Weights of a small image captioner: encoder arch resnet_bottleneck.
Rows from block 6 of the image encoder, named by matrix and row number. Each number is 50 + 10 x the weight over its row's rms, rounded and kept within 0 to 99. All counts start at 0. After the name is the row's rms in percent of the matrix's.
# fc2: squeeze-excite expand (encoder.blocks.6.se.fc2.weight, 512x64), inputs 0-63
fc2.231 124:46 30 55 49 60 49 43 49 40 40 60 39 59 49 54 34 36 36 52 57 67 44 64 71 65 54 52 63 56 44 66 48 39 56 45 50 48 57 64 59 44 55 39 41 52 52 37 47 43 46 66 42 58 71 61 53 26 54 64 45 45 45 53 45
fc2.232 115:45 56 45 47 55 43 48 52 42 48 54 54 47 40 61 58 48 54 43 62 61 57 56 61 33 39 41 59 52 28 53 47 74 57 55 47 38 66 51 47 47 47 50 64 50 44 75 76 62 37 61 52 62 60 50 51 61 55 50 54 24 55 46 46
fc2.233 107:59 54 50 50 52 39 58 60 53 54 56 49 58 29 40 68 58 49 22 46 44 53 51 64 75 68 45 59 47 50 59 54 40 45 61 48 71 28 57 41 46 62 50 43 51 47 44 43 53 71 43 45 53 50 43 63 56 63 51 46 56 52 62 50
fc2.234 122:59 54 51 47 60 62 45 42 35 48 41 53 49 48 44 40 46 56 51 56 62 53 30 50 28 47 51 41 63 52 54 38 41 36 51 51 54 78 40 66 39 52 41 47 59 43 53 30 43 50 50 63 44 41 71 40 77 45 50 41 47 42 51 49
fc2.235 083:58 55 44 29 54 38 70 40 43 48 40 27 32 60 42 60 54 43 60 56 54 49 47 51 47 33 51 67 44 50 61 33 70 53 46 50 55 53 54 34 30 37 50 52 51 60 48 59 51 31 35 34 52 45 48 53 52 49 63 51 47 51 59 46
fc2.236 060:50 63 45 44 52 57 19 60 64 56 60 31 34 53 45 42 43 48 55 37 44 50 46 44 52 51 44 42 49 56 43 54 38 61 53 50 52 63 50 46 50 59 43 56 42 44 40 44 49 56 48 59 21 57 50 60 30 46 38 67 42 25 52 46
fc2.237 141:54 38 58 54 63 57 44 52 49 55 35 74 50 51 50 40 56 39 53 46 33 46 21 61 56 66 54 47 49 51 37 50 61 38 56 50 45 35 51 61 59 41 48 66 63 61 43 31 38 37 36 43 58 33 44 59 61 49 53 56 51 44 54 50
fc2.238 045:44 39 60 52 44 58 56 38 37 30 56 31 52 47 50 63 61 61 25 63 44 56 64 58 42 48 54 52 52 57 42 60 53 55 44 50 40 47 57 59 38 43 41 50 43 52 41 47 37 32 25 42 70 51 50 54 57 50 50 63 37 50 69 56
fc2.239 021:49 50 51 28 60 62 47 46 36 42 42 51 55 63 63 70 54 41 66 43 38 51 37 36 56 59 47 52 46 47 38 46 60 61 50 50 60 41 38 48 59 56 50 27 49 32 55 73 44 65 47 43 46 58 54 40 60 28 43 52 52 55 51 50
fc2.240 084:72 45 47 58 43 49 37 52 49 30 38 65 54 35 58 54 56 40 45 54 42 38 39 63 58 61 48 51 52 43 42 42 41 57 48 53 59 55 63 51 44 51 50 47 40 53 67 43 46 54 67 45 59 54 64 27 62 35 37 70 50 29 46 48
fc2.241 133:45 40 55 47 50 50 47 43 48 49 57 68 30 52 53 46 62 61 38 50 72 52 55 56 64 51 59 41 54 61 66 27 58 42 34 49 62 62 51 48 65 39 47 42 52 40 56 61 44 52 56 57 81 50 54 46 59 55 39 36 65 55 57 47
fc2.242 083:21 40 56 50 57 44 53 57 72 40 69 58 37 56 47 78 48 67 53 50 55 50 61 41 58 57 48 69 46 54 53 42 42 39 45 55 62 54 56 53 52 64 43 41 46 37 50 47 60 41 44 44 45 56 43 55 56 56 54 51 56 39 73 38
fc2.243 032:62 34 50 62 57 50 61 36 47 45 49 53 57 59 59 47 69 49 42 51 54 50 46 53 44 47 55 49 61 43 51 50 53 52 40 50 44 55 43 23 49 44 39 33 47 50 51 51 25 44 42 50 31 23 50 50 62 48 33 66 66 38 37 52
fc2.244 100:59 43 55 55 42 53 61 52 65 52 52 54 29 56 42 67 54 30 57 44 64 54 53 67 39 69 37 40 60 42 57 55 55 78 57 44 56 47 57 56 54 46 46 69 51 54 51 56 53 54 55 71 35 44 50 52 58 40 44 52 72 52 53 43
fc2.245 176:52 52 58 49 42 37 57 45 45 53 47 61 68 46 47 66 43 50 61 30 60 46 41 44 50 33 47 44 49 53 52 51 55 62 76 51 29 46 58 65 50 43 48 75 51 54 44 32 66 49 53 48 53 48 53 38 75 38 49 54 67 49 51 50
fc2.246 141:54 43 51 60 47 56 83 52 59 58 38 80 56 61 54 60 58 58 45 62 56 52 52 46 39 54 47 51 42 48 35 47 57 32 56 58 39 59 46 73 50 29 48 30 49 42 42 46 59 52 56 67 44 52 51 58 53 45 48 52 48 54 45 55
fc2.247 042:52 61 48 51 52 54 51 47 63 33 60 64 45 53 36 69 40 41 65 81 63 51 49 45 53 56 55 56 46 64 33 81 50 44 40 50 50 56 36 35 51 41 60 57 51 51 49 60 32 37 47 39 53 48 50 55 55 45 41 47 43 49 51 50
fc2.248 128:66 48 45 46 58 59 37 60 39 68 66 52 38 55 51 45 55 53 51 39 57 51 65 44 56 60 47 43 56 57 44 37 61 39 49 56 62 64 69 63 46 42 43 48 65 59 37 71 31 59 40 50 40 52 50 66 56 68 66 50 51 54 50 46
fc2.249 041:49 51 55 49 63 49 45 46 41 72 58 46 78 62 51 48 59 42 51 59 57 56 50 49 36 48 43 45 46 47 43 32 46 44 50 39 49 58 38 48 38 30 58 48 48 45 47 58 43 42 46 34 71 47 52 43 53 57 37 50 44 27 51 22
fc2.250 007:48 50 27 42 33 50 50 47 27 50 51 50 40 59 50 43 50 61 00 49 49 49 50 43 50 50 50 50 46 50 75 70 50 40 50 50 29 49 59 47 51 50 58 50 49 41 50 53 55 50 50 50 49 50 50 40 51 48 50 50 50 50 53 50
fc2.251 020:55 62 50 44 51 53 69 33 41 54 44 44 49 57 62 51 64 62 22 51 58 50 48 43 54 62 42 49 24 34 51 44 56 50 42 55 35 52 43 47 30 61 46 59 29 49 59 39 52 49 59 46 51 44 50 42 44 36 60 46 40 39 35 52
fc2.252 161:49 48 46 55 42 50 81 50 58 43 56 64 49 63 50 46 47 59 51 43 57 55 49 63 54 56 39 45 70 52 62 35 51 58 45 55 43 78 51 48 58 72 48 61 44 51 67 54 51 45 38 50 51 45 47 63 41 57 73 33 42 61 56 46
fc2.253 204:36 29 55 55 45 56 39 34 46 54 48 53 55 48 49 58 63 48 32 57 39 50 73 70 44 32 54 51 52 49 45 55 44 55 67 50 49 73 45 36 53 47 52 34 54 50 49 52 67 26 52 57 59 59 40 48 62 50 49 38 62 48 58 53
fc2.254 040:51 57 27 52 34 43 32 41 51 50 53 43 36 51 52 55 40 54 43 47 51 49 45 60 58 59 42 32 76 53 54 35 51 46 49 50 54 50 50 36 66 37 44 30 45 24 47 57 43 44 53 61 40 58 57 36 62 57 42 52 54 63 47 37
fc2.255 096:58 60 51 45 51 54 58 51 71 57 50 42 47 51 49 44 40 38 44 51 49 48 40 53 57 70 51 39 77 36 60 42 36 50 44 50 43 36 45 58 67 56 50 61 50 42 60 56 56 25 49 47 72 65 64 54 53 55 53 66 65 57 54 46
fc2.256 159:54 36 62 41 56 53 56 45 47 57 71 34 70 63 47 49 49 69 33 62 56 51 61 36 50 52 49 61 39 46 58 52 60 36 50 50 59 49 60 51 43 34 50 36 52 53 54 52 69 58 50 52 58 52 52 39 34 61 63 57 55 76 45 48
fc2.257 016:27 45 36 42 61 48 49 43 49 52 44 66 29 65 48 43 51 47 54 58 49 40 50 26 48 46 49 44 59 45 61 48 43 47 43 50 55 51 42 60 18 53 52 43 62 45 37 74 50 52 62 60 45 41 50 39 52 74 51 54 51 48 39 50
fc2.258 066:60 55 38 59 47 47 45 51 68 60 45 47 46 34 58 55 45 51 47 58 59 59 48 65 61 64 54 55 51 60 45 53 39 53 56 46 55 25 60 57 50 48 47 39 67 30 53 48 59 44 42 49 35 55 70 61 61 23 55 64 33 47 46 55
fc2.259 098:61 50 56 51 38 53 54 74 96 53 48 40 49 38 50 48 49 52 49 51 42 57 72 45 40 37 55 64 58 53 69 61 43 58 44 50 44 56 58 49 54 43 49 53 52 63 47 52 42 48 55 35 40 66 48 46 51 46 58 56 46 40 50 50
fc2.260 084:36 52 48 63 45 62 71 53 43 38 54 57 50 58 50 62 63 44 54 48 50 50 58 57 62 58 55 53 51 41 48 33 78 47 41 49 44 59 57 72 45 49 41 35 46 33 45 50 38 70 42 53 68 59 49 61 42 58 54 44 66 50 38 45
fc2.261 074:29 41 49 50 41 61 50 55 69 41 38 51 34 51 41 61 42 76 51 53 49 42 41 47 33 49 54 50 43 50 44 43 49 57 56 48 58 33 37 67 76 50 50 59 35 42 53 42 41 47 30 53 55 41 47 54 62 52 49 49 47 65 52 64
fc2.262 209:51 64 53 56 55 45 74 56 60 50 47 35 38 40 54 38 59 53 43 44 45 54 52 50 63 53 54 56 66 47 53 57 43 64 49 48 43 52 47 45 38 55 52 54 40 61 26 54 65 43 41 52 33 51 44 37 41 75 70 43 47 56 75 48
fc2.263 011:56 53 58 54 53 44 50 45 50 51 47 51 46 52 24 53 47 52 56 53 46 55 45 68 27 58 50 41 56 53 61 54 51 53 49 50 39 46 26 37 51 78 50 42 48 49 38 33 52 53 41 50 60 53 38 50 51 45 32 44 77 28 46 44
fc2.264 036:41 52 49 52 50 42 48 59 34 51 50 66 42 52 51 33 59 59 50 38 39 36 42 68 28 33 46 61 64 54 73 44 46 64 56 50 52 49 59 57 57 41 51 56 61 81 47 57 57 61 45 49 58 55 36 46 41 48 42 35 51 58 47 52
fc2.265 046:55 41 52 50 52 50 56 75 92 58 55 48 49 57 54 36 52 48 49 46 48 50 59 41 54 47 47 56 59 43 62 53 47 47 60 52 60 49 52 44 43 64 50 49 46 62 48 47 41 37 49 26 50 73 55 57 51 75 61 48 50 51 46 42
fc2.266 036:41 30 45 58 47 38 45 52 33 56 41 37 56 62 51 52 62 29 55 43 61 49 54 33 43 52 54 40 47 57 36 34 46 58 65 51 55 56 57 46 39 58 47 37 32 48 57 55 47 36 34 36 66 43 39 50 58 51 52 77 56 56 49 51
fc2.267 008:49 18 50 48 51 54 50 49 46 53 48 50 47 53 52 40 46 50 77 53 61 50 44 40 14 62 50 55 41 50 50 50 52 77 48 59 56 50 57 49 52 52 62 31 51 39 53 47 56 52 51 27 49 51 42 50 62 53 68 47 47 51 50 47
fc2.268 229:62 59 51 70 68 40 53 41 46 63 43 36 47 74 50 49 54 40 46 62 41 46 57 53 37 52 52 71 44 46 41 52 40 65 59 50 32 78 42 44 50 32 49 35 36 46 53 49 49 47 48 49 44 51 55 49 56 59 57 39 55 59 42 60
fc2.269 020:50 58 50 55 40 34 50 53 44 51 40 52 50 51 49 52 57 59 37 50 37 50 41 54 52 48 50 49 50 50 48 50 75 42 36 50 50 50 06 30 51 47 70 51 50 68 47 47 51 50 50 20 49 52 49 50 43 49 51 48 38 50 50 64
fc2.270 120:57 43 46 50 53 62 47 44 58 28 68 51 58 58 49 39 48 74 33 46 45 50 47 56 47 53 67 42 49 32 42 58 44 72 51 52 66 58 37 50 64 57 53 43 44 44 28 51 54 64 67 64 54 43 51 54 68 39 43 50 54 55 54 50
fc2.273 091:52 52 39 78 57 27 51 54 52 67 52 60 58 57 49 41 44 63 60 57 48 74 63 50 71 59 56 42 43 49 48 63 42 54 64 55 45 50 69 72 61 50 48 62 46 42 58 61 51 65 54 49 54 55 46 52 53 55 50 51 66 52 54 50
fc2.274 012:43 48 58 25 43 50 45 49 53 58 36 59 10 30 62 66 53 60 70 50 50 50 47 49 32 54 51 48 51 54 54 47 55 48 52 50 29 65 46 77 58 45 52 51 54 42 61 53 53 50 50 51 53 56 50 53 40 47 51 51 48 53 44 50
fc2.275 038:42 59 50 28 65 47 44 77 46 46 51 51 62 52 38 42 42 31 47 45 45 59 69 63 22 65 47 43 51 45 55 45 51 68 55 52 56 53 41 52 48 35 64 54 59 49 60 54 50 53 32 48 61 55 50 36 48 49 48 54 60 41 57 39
fc2.276 180:52 35 58 45 53 42 48 43 69 51 50 43 34 49 41 51 53 48 75 43 54 55 61 36 39 48 49 51 39 64 55 41 63 46 59 52 41 51 33 78 48 13 57 48 49 52 38 46 61 49 40 44 48 48 42 56 55 45 46 41 60 51 54 49
fc2.277 094:55 50 47 53 52 40 48 65 40 57 52 51 43 45 47 58 43 54 62 51 27 43 30 61 50 76 57 52 64 44 41 51 50 53 62 47 59 51 52 68 48 40 35 68 47 24 44 45 46 53 49 66 49 53 54 46 57 52 30 46 54 57 28 38
fc2.278 057:58 50 38 51 35 52 55 61 55 61 68 52 51 62 54 34 47 42 40 50 55 54 48 70 57 49 52 46 43 44 31 29 37 47 61 54 27 73 52 49 39 26 51 54 39 64 50 43 57 40 41 50 48 52 50 47 56 48 50 51 56 66 44 32
fc2.279 178:52 45 48 57 42 39 37 57 44 51 46 65 44 61 47 63 53 48 60 39 59 53 48 63 57 39 54 57 45 52 48 24 60 45 49 50 54 38 67 48 09 50 50 64 57 39 54 33 46 59 56 46 63 48 51 40 62 54 46 52 43 64 44 48
fc2.280 019:43 34 55 38 41 52 46 45 38 35 48 36 50 47 52 42 47 46 50 47 48 50 49 48 36 51 50 51 54 39 41 56 49 64 50 38 17 41 50 61 40 47 50 49 33 21 31 53 41 43 34 39 35 37 50 48 58 51 28 52 51 49 49 50
fc2.281 005:50 52 49 50 49 50 51 50 49 50 78 50 38 50 50 50 50 28 50 50 50 50 50 50 50 50 50 49 00 51 50 50 50 34 50 56 43 50 50 27 50 49 49 50 50 61 40 50 50 45 50 50 50 67 44 50 50 50 50 50 50 50 80 50
fc2.282 070:45 44 58 48 44 46 42 42 38 29 46 66 56 50 50 69 46 33 38 50 42 51 51 45 44 55 44 51 46 44 61 38 39 54 39 52 50 58 29 48 50 50 43 56 41 50 49 52 57 28 36 46 26 64 43 55 43 39 38 62 56 21 56 50
fc2.283 023:51 52 50 45 53 51 55 52 38 51 50 36 46 49 51 47 49 50 55 58 50 44 59 24 52 49 34 49 46 40 49 52 47 49 39 50 26 45 47 29 36 53 53 50 06 19 54 49 50 51 46 41 44 51 43 47 56 46 48 48 45 40 48 50
fc2.284 005:50 50 42 50 50 05 50 44 50 48 50 49 50 51 50 71 50 49 65 50 50 50 50 50 50 42 50 50 58 53 79 49 17 50 66 50 50 50 49 49 50 48 50 49 50 49 50 47 50 51 51 50 35 50 50 47 49 50 49 50 51 50 83 50
fc2.285 011:33 46 50 60 49 34 51 50 54 51 50 49 49 50 51 63 56 50 52 50 50 50 39 50 50 50 78 48 87 59 49 50 44 51 50 49 54 48 49 32 50 50 51 50 51 92 44 45 33 52 49 41 49 52 70 37 47 50 50 49 49 48 49 50
fc2.286 011:58 26 60 26 52 46 53 70 70 54 53 57 43 52 51 51 50 71 59 47 51 41 36 58 44 58 46 52 64 42 69 51 51 53 54 50 52 46 46 55 47 64 49 40 36 36 55 32 54 52 44 34 58 42 67 52 58 44 51 44 34 51 65 50
fc2.287 063:39 49 49 50 62 44 51 31 50 66 53 59 41 40 48 54 54 35 72 50 46 46 48 48 65 58 56 47 46 53 53 56 65 49 54 50 35 43 47 79 56 15 49 47 51 38 73 48 51 59 42 60 53 53 45 42 53 35 44 57 50 55 49 49
fc2.288 064:49 56 32 49 61 48 50 46 43 64 62 50 39 41 48 53 47 71 36 23 41 54 48 49 62 40 44 45 35 63 56 46 51 69 63 50 61 33 44 43 54 55 56 51 45 56 50 48 52 51 49 43 46 44 59 26 60 48 44 51 45 40 22 40
fc2.289 011:55 48 50 44 55 42 51 79 52 53 40 50 31 19 62 71 41 52 53 35 45 51 50 47 32 55 35 35 33 47 61 49 49 52 51 77 53 49 50 41 48 56 40 59 50 54 56 48 57 42 69 41 60 52 50 51 50 51 49 48 55 49 52 57
fc2.290 134:55 58 49 62 36 52 51 61 48 51 49 51 55 48 39 58 50 59 65 37 38 55 46 40 59 57 53 65 42 40 42 32 41 67 42 48 52 48 50 61 40 67 48 73 48 55 32 52 25 56 53 67 42 64 37 42 41 40 58 64 47 48 45 38
fc2.291 031:34 58 50 49 53 50 46 67 64 52 57 51 39 43 58 40 40 49 39 37 42 51 46 57 63 15 49 59 39 47 68 53 51 43 59 50 47 38 45 45 39 45 62 53 53 41 51 51 26 44 41 55 44 53 52 35 71 68 63 48 49 52 57 50
fc2.292 048:44 77 56 59 35 50 52 47 50 58 43 54 77 44 47 43 41 60 50 57 50 47 38 54 55 19 52 58 64 63 43 58 37 58 34 50 48 63 40 56 22 44 52 46 43 58 54 50 62 48 60 49 46 44 43 51 52 49 55 42 50 49 40 55
fc2.293 213:25 44 53 59 42 61 66 50 58 33 49 53 62 64 57 41 62 53 62 67 41 41 55 42 54 26 46 47 60 75 62 41 54 58 55 49 50 57 56 46 45 56 52 45 50 41 51 53 50 39 56 27 40 45 51 59 52 39 65 49 66 45 44 57
fc2.294 039:49 61 61 47 41 57 52 36 46 52 48 42 69 55 52 52 53 76 19 47 39 43 51 46 48 52 50 46 41 57 50 49 59 17 49 60 68 48 54 39 48 33 60 65 51 45 39 48 54 49 35 55 34 44 52 49 55 43 53 49 59 43 46 50
fc2.295 098:53 49 46 55 67 52 60 37 54 54 38 60 70 54 49 55 45 73 57 50 48 51 33 46 53 50 52 48 37 48 47 65 32 66 30 50 41 66 53 52 50 47 62 58 67 52 51 67 41 47 44 51 29 48 50 54 42 30 49 54 67 52 63 42
fc2.296 117:56 53 48 50 44 54 48 49 55 42 60 62 74 50 55 73 41 55 57 59 58 57 36 42 46 37 50 60 60 46 53 51 49 52 52 52 36 54 70 40 51 43 50 52 51 67 61 64 49 50 46 73 58 46 49 22 55 64 60 46 34 30 54 54
fc2.297 143:47 59 49 51 56 37 53 51 54 52 61 34 50 62 54 49 68 56 48 40 51 50 56 55 60 57 48 56 33 55 70 80 46 44 49 53 55 52 51 57 61 60 50 46 46 71 48 75 56 57 40 44 80 63 51 65 53 43 43 50 52 51 56 44
fc2.298 030:49 53 50 64 48 51 62 57 60 55 48 71 38 41 52 59 17 37 41 57 34 56 49 72 54 32 43 54 50 56 64 70 60 59 61 59 48 50 40 47 51 45 55 53 54 54 47 46 25 64 50 51 51 49 63 48 37 55 54 47 53 44 58 49
fc2.299 032:72 47 39 36 60 57 43 49 43 30 50 39 47 59 51 55 47 27 46 50 49 41 51 55 38 25 50 44 47 52 63 66 29 56 45 50 32 47 66 49 34 43 54 44 49 35 52 49 40 54 39 47 47 58 37 53 55 52 42 62 54 33 43 49
fc2.300 088:35 53 48 48 54 40 44 46 50 29 37 51 36 50 50 69 53 47 26 42 49 48 43 65 18 45 59 36 65 43 42 41 43 61 45 51 51 46 43 63 42 51 43 50 51 45 49 53 49 40 29 50 52 51 50 38 61 44 38 64 41 62 47 41
fc2.301 008:46 50 50 81 51 28 60 49 50 45 50 48 49 50 41 50 66 50 50 27 47 50 49 33 50 59 50 51 46 48 43 49 49 21 50 50 47 50 72 67 49 52 39 33 49 18 50 64 50 50 50 50 51 50 50 49 49 50 64 49 50 50 50 50
fc2.302 029:41 60 50 59 56 41 45 52 50 56 36 46 34 45 50 66 63 24 69 48 52 52 38 46 60 52 54 45 33 40 44 50 30 65 50 51 48 73 57 44 46 60 53 53 47 55 52 43 47 36 56 33 40 48 48 32 65 46 43 48 40 46 67 50
fc2.303 009:47 23 64 40 24 50 50 50 52 42 33 51 44 61 49 58 49 59 48 52 50 48 41 38 49 54 50 51 05 34 55 42 50 52 47 50 48 50 45 47 47 49 49 51 51 51 32 40 48 59 37 50 40 48 50 39 52 33 50 45 57 53 55 50
fc2.304 067:52 44 48 48 58 50 41 49 48 63 33 46 59 42 44 39 39 52 22 48 76 48 67 66 61 28 44 49 60 48 27 57 49 46 48 46 46 53 51 45 56 48 47 44 46 40 46 60 75 51 51 59 45 45 43 45 57 46 66 48 60 42 67 52
fc2.305 103:53 46 58 62 60 48 56 57 57 49 56 62 42 52 45 57 45 56 26 48 49 67 39 64 66 65 37 56 46 38 59 47 61 60 42 48 26 69 43 35 35 64 52 56 54 49 71 34 63 53 54 63 42 49 41 51 40 48 53 51 40 47 56 42
fc2.306 188:64 59 55 48 61 45 38 32 48 63 48 51 46 75 51 43 49 35 40 53 61 50 51 70 52 46 47 46 51 42 56 35 47 54 57 40 32 51 64 52 65 37 51 46 52 45 52 51 47 39 60 34 37 59 57 49 52 43 29 40 61 75 61 47
fc2.307 208:47 42 48 50 49 46 29 53 56 43 54 63 63 43 58 69 54 51 62 57 53 44 49 52 55 47 50 56 51 79 54 50 36 43 74 47 66 63 60 65 45 54 51 46 62 52 66 62 36 56 62 55 56 31 49 40 62 63 41 61 43 56 43 46
fc2.308 012:66 47 50 47 51 50 51 66 52 47 34 49 50 64 53 27 59 50 39 54 48 51 50 49 50 52 46 33 50 49 48 61 53 49 75 50 23 56 42 65 49 14 50 49 50 46 47 45 61 45 59 50 55 50 50 47 61 52 49 50 37 37 71 50
fc2.309 010:64 44 57 62 52 50 48 52 51 49 54 49 42 38 49 57 49 68 52 51 50 50 48 49 50 50 44 51 48 52 49 27 49 50 50 58 48 50 50 51 87 48 48 50 53 48 53 46 49 71 51 51 48 50 93 55 41 65 56 51 45 63 70 50
fc2.310 109:47 55 59 50 34 57 48 63 55 58 46 53 53 65 52 78 39 43 50 52 57 59 53 41 64 44 50 48 44 42 59 61 53 58 54 62 50 61 56 40 60 48 58 50 46 71 35 59 61 54 36 65 59 46 28 63 55 76 47 62 53 56 53 61
fc2.311 039:56 47 53 53 45 65 27 66 72 32 36 53 46 46 48 54 80 69 53 48 43 59 42 39 62 47 49 73 46 51 57 59 52 48 53 47 45 53 40 54 54 52 41 52 46 50 32 50 53 66 49 66 42 31 48 59 57 43 51 55 50 50 44 49
fc2.312 190:51 24 53 46 44 49 40 45 54 44 48 77 36 33 48 56 73 67 47 41 48 48 31 49 59 48 53 47 55 47 54 41 44 38 55 46 63 34 55 51 62 58 54 47 47 48 55 70 33 57 64 47 44 53 52 47 65 57 36 44 60 45 44 53
fc2.313 113:40 61 44 52 49 51 30 39 51 64 59 50 45 65 50 37 53 50 60 27 47 52 50 67 37 51 46 64 55 47 64 50 86 55 51 50 31 59 39 51 51 49 47 60 52 60 52 51 42 48 53 44 65 63 44 52 40 41 61 38 52 57 59 37
fc2.314 164:39 62 43 33 49 52 59 49 55 62 62 45 61 42 56 38 49 56 54 65 38 44 47 56 62 54 39 53 40 48 65 38 57 48 59 46 43 74 38 55 50 59 50 36 55 48 45 48 61 63 30 53 43 47 45 32 42 46 65 48 41 81 55 52
fc2.315 082:69 56 41 36 50 46 65 54 47 60 54 29 37 41 51 50 48 34 58 67 43 53 43 39 54 63 41 33 45 42 59 64 53 66 53 49 57 61 60 61 39 59 54 49 47 40 41 47 20 54 57 50 54 42 56 34 52 55 54 67 38 48 45 44
fc2.316 035:58 43 50 49 45 51 60 39 48 43 61 38 43 54 62 44 56 18 46 17 41 50 56 32 60 52 46 50 45 40 49 49 59 62 47 50 37 44 54 40 32 55 50 53 48 57 27 54 41 51 44 57 61 50 48 36 61 52 47 49 69 53 41 52
fc2.317 015:81 46 38 51 47 50 59 48 77 50 49 49 39 55 53 36 49 63 71 44 34 58 63 39 53 44 46 46 43 60 74 50 48 49 51 50 55 33 49 50 48 41 49 46 36 39 52 48 53 53 52 50 51 49 50 54 50 48 73 69 58 40 35 49
fc2.318 061:42 55 51 38 43 53 54 49 28 34 20 47 55 64 55 49 56 48 42 56 46 50 56 48 49 49 50 44 48 45 60 45 44 62 52 50 51 50 40 66 52 40 51 25 44 34 56 50 39 51 51 30 60 48 50 42 48 76 51 60 51 47 28 66
fc2.319 084:48 58 39 37 66 48 58 52 49 44 65 41 47 39 41 61 51 57 48 44 45 64 53 66 60 57 46 48 27 37 44 50 47 51 55 35 25 47 46 45 47 61 51 58 43 53 49 13 53 48 45 58 62 47 54 52 53 61 63 51 33 37 50 49
fc2.320 010:50 16 49 50 49 49 51 60 68 47 48 50 32 25 56 48 50 51 50 50 50 36 49 47 51 53 24 31 39 51 51 50 37 50 51 50 27 50 41 32 44 51 50 47 45 50 48 49 39 35 57 49 50 46 50 47 53 52 37 47 49 34 60 66
fc2.321 011:50 33 34 51 59 55 52 47 48 59 45 57 48 46 48 50 48 50 53 51 57 63 52 53 33 50 51 57 49 53 46 46 52 18 49 52 71 51 49 49 42 53 53 48 39 48 51 56 51 40 50 35 51 11 38 31 49 47 56 50 34 59 28 50
fc2.322 121:27 34 55 64 57 44 58 41 46 52 41 53 57 59 50 48 48 40 48 53 47 45 43 32 53 50 49 49 74 51 45 47 63 40 65 48 78 32 53 42 39 40 48 43 52 53 49 44 45 51 34 70 70 51 56 43 45 68 58 50 37 48 55 49
fc2.323 060:58 68 47 36 59 33 57 34 66 54 47 38 54 45 51 43 44 69 53 53 64 57 49 39 52 48 53 45 69 48 61 48 59 59 56 50 28 61 42 67 70 47 53 53 48 55 54 49 62 46 63 64 51 40 43 68 36 41 48 55 49 54 44 69
fc2.324 079:27 66 59 60 59 48 45 32 54 27 24 46 56 59 52 49 53 53 49 75 31 42 62 43 39 53 47 52 44 50 44 59 49 60 31 50 39 48 53 58 51 49 43 43 34 42 55 60 57 39 53 55 62 54 42 53 53 56 38 56 57 62 54 54
fc2.325 184:60 54 51 38 46 57 40 49 54 56 63 37 60 56 44 54 52 38 34 61 42 51 37 45 52 65 57 59 52 55 55 85 51 32 48 50 66 35 54 57 59 51 44 48 52 66 38 37 59 74 53 61 45 55 40 41 52 43 41 45 48 38 56 50
fc2.326 063:34 61 49 57 47 65 60 30 45 39 51 67 40 29 53 53 50 38 32 57 53 45 43 54 38 50 52 58 37 47 27 34 55 54 39 50 48 58 51 46 55 46 54 45 39 30 49 60 44 47 48 67 47 57 43 38 58 64 51 50 54 61 72 49
fc2.327 098:60 67 54 35 71 52 54 46 47 44 54 45 49 73 47 38 35 36 58 40 33 44 51 52 61 58 51 43 63 41 72 52 71 45 61 52 32 56 32 45 61 43 51 53 59 60 47 44 31 48 45 49 50 62 50 44 37 50 45 47 41 46 56 50
fc2.328 018:36 84 47 53 58 35 60 57 55 48 50 54 47 60 49 29 30 47 74 52 40 52 50 50 54 48 52 50 60 57 55 68 29 48 52 51 50 44 41 57 54 43 50 49 53 34 38 52 62 49 72 52 40 47 50 50 46 51 63 41 37 58 40 55
fc2.329 007:41 56 50 75 50 65 46 34 49 71 50 49 46 43 42 43 37 51 51 50 58 62 50 54 45 51 48 44 60 65 51 32 43 44 29 50 76 50 52 51 45 45 30 28 51 39 47 58 53 59 51 56 48 50 50 49 48 49 47 20 49 57 55 50
fc2.330 024:64 23 45 43 30 54 46 64 56 49 48 49 36 48 52 58 45 51 54 54 48 54 52 39 36 49 50 50 45 48 44 51 43 61 53 48 36 21 50 48 44 49 53 55 24 34 53 29 20 49 47 39 51 54 50 46 59 43 51 47 47 51 60 51
fc2.331 031:55 37 58 45 29 58 38 32 43 35 28 43 47 49 49 53 37 52 57 58 47 51 58 40 48 36 47 45 39 31 48 44 67 59 36 50 48 50 49 43 67 47 49 52 37 43 38 44 53 53 35 33 50 44 46 43 55 35 48 50 58 49 48 78
fc2.332 014:72 44 44 37 50 46 56 49 68 47 44 43 84 60 59 52 43 57 66 60 61 50 46 60 54 49 50 45 48 49 64 53 44 54 42 50 37 57 49 40 33 51 45 53 42 51 48 53 46 49 34 53 44 45 50 52 60 50 50 20 43 40 75 44
fc2.333 072:44 47 50 39 42 52 43 62 39 46 38 53 53 48 51 60 17 40 59 34 39 54 54 48 58 34 55 59 35 48 33 56 42 71 51 52 59 26 61 54 60 54 46 49 41 61 47 53 43 55 58 52 68 49 53 39 53 47 48 44 41 58 60 32
fc2.334 020:57 33 50 52 45 43 48 49 56 46 58 51 47 44 61 44 42 62 52 52 48 53 34 56 56 50 45 81 34 51 55 60 67 52 44 50 53 37 52 48 50 51 41 55 42 54 50 49 47 22 77 43 48 47 49 48 39 59 52 48 55 37 78 35
fc2.335 057:40 22 40 39 61 37 52 50 38 47 48 27 43 45 51 60 41 65 42 61 35 48 29 50 39 59 45 51 44 51 41 42 27 62 49 49 41 47 52 37 29 44 46 62 56 28 48 34 50 52 52 56 53 53 46 51 46 53 51 44 48 54 47 41
fc2.336 083:53 60 57 54 57 46 50 61 50 37 43 69 54 71 56 42 61 64 57 49 35 50 54 52 43 62 36 51 69 57 48 56 42 59 33 51 52 62 35 38 70 33 58 46 50 53 54 55 53 64 31 51 44 49 50 52 55 43 67 59 70 55 34 45
fc2.337 109:61 74 47 55 49 47 25 45 61 66 39 44 45 50 53 67 48 42 53 51 49 48 37 32 52 53 39 34 37 56 30 63 57 39 42 54 56 56 59 24 65 60 52 56 48 55 38 54 44 45 42 61 61 48 41 44 62 52 59 48 52 48 56 50
fc2.338 124:52 43 55 61 36 38 57 50 52 26 50 66 55 54 60 59 55 66 43 58 53 43 62 57 57 58 50 56 32 33 44 55 54 56 60 53 52 56 50 37 33 54 61 50 57 65 58 50 51 49 45 52 52 44 43 48 68 50 65 67 44 17 42 46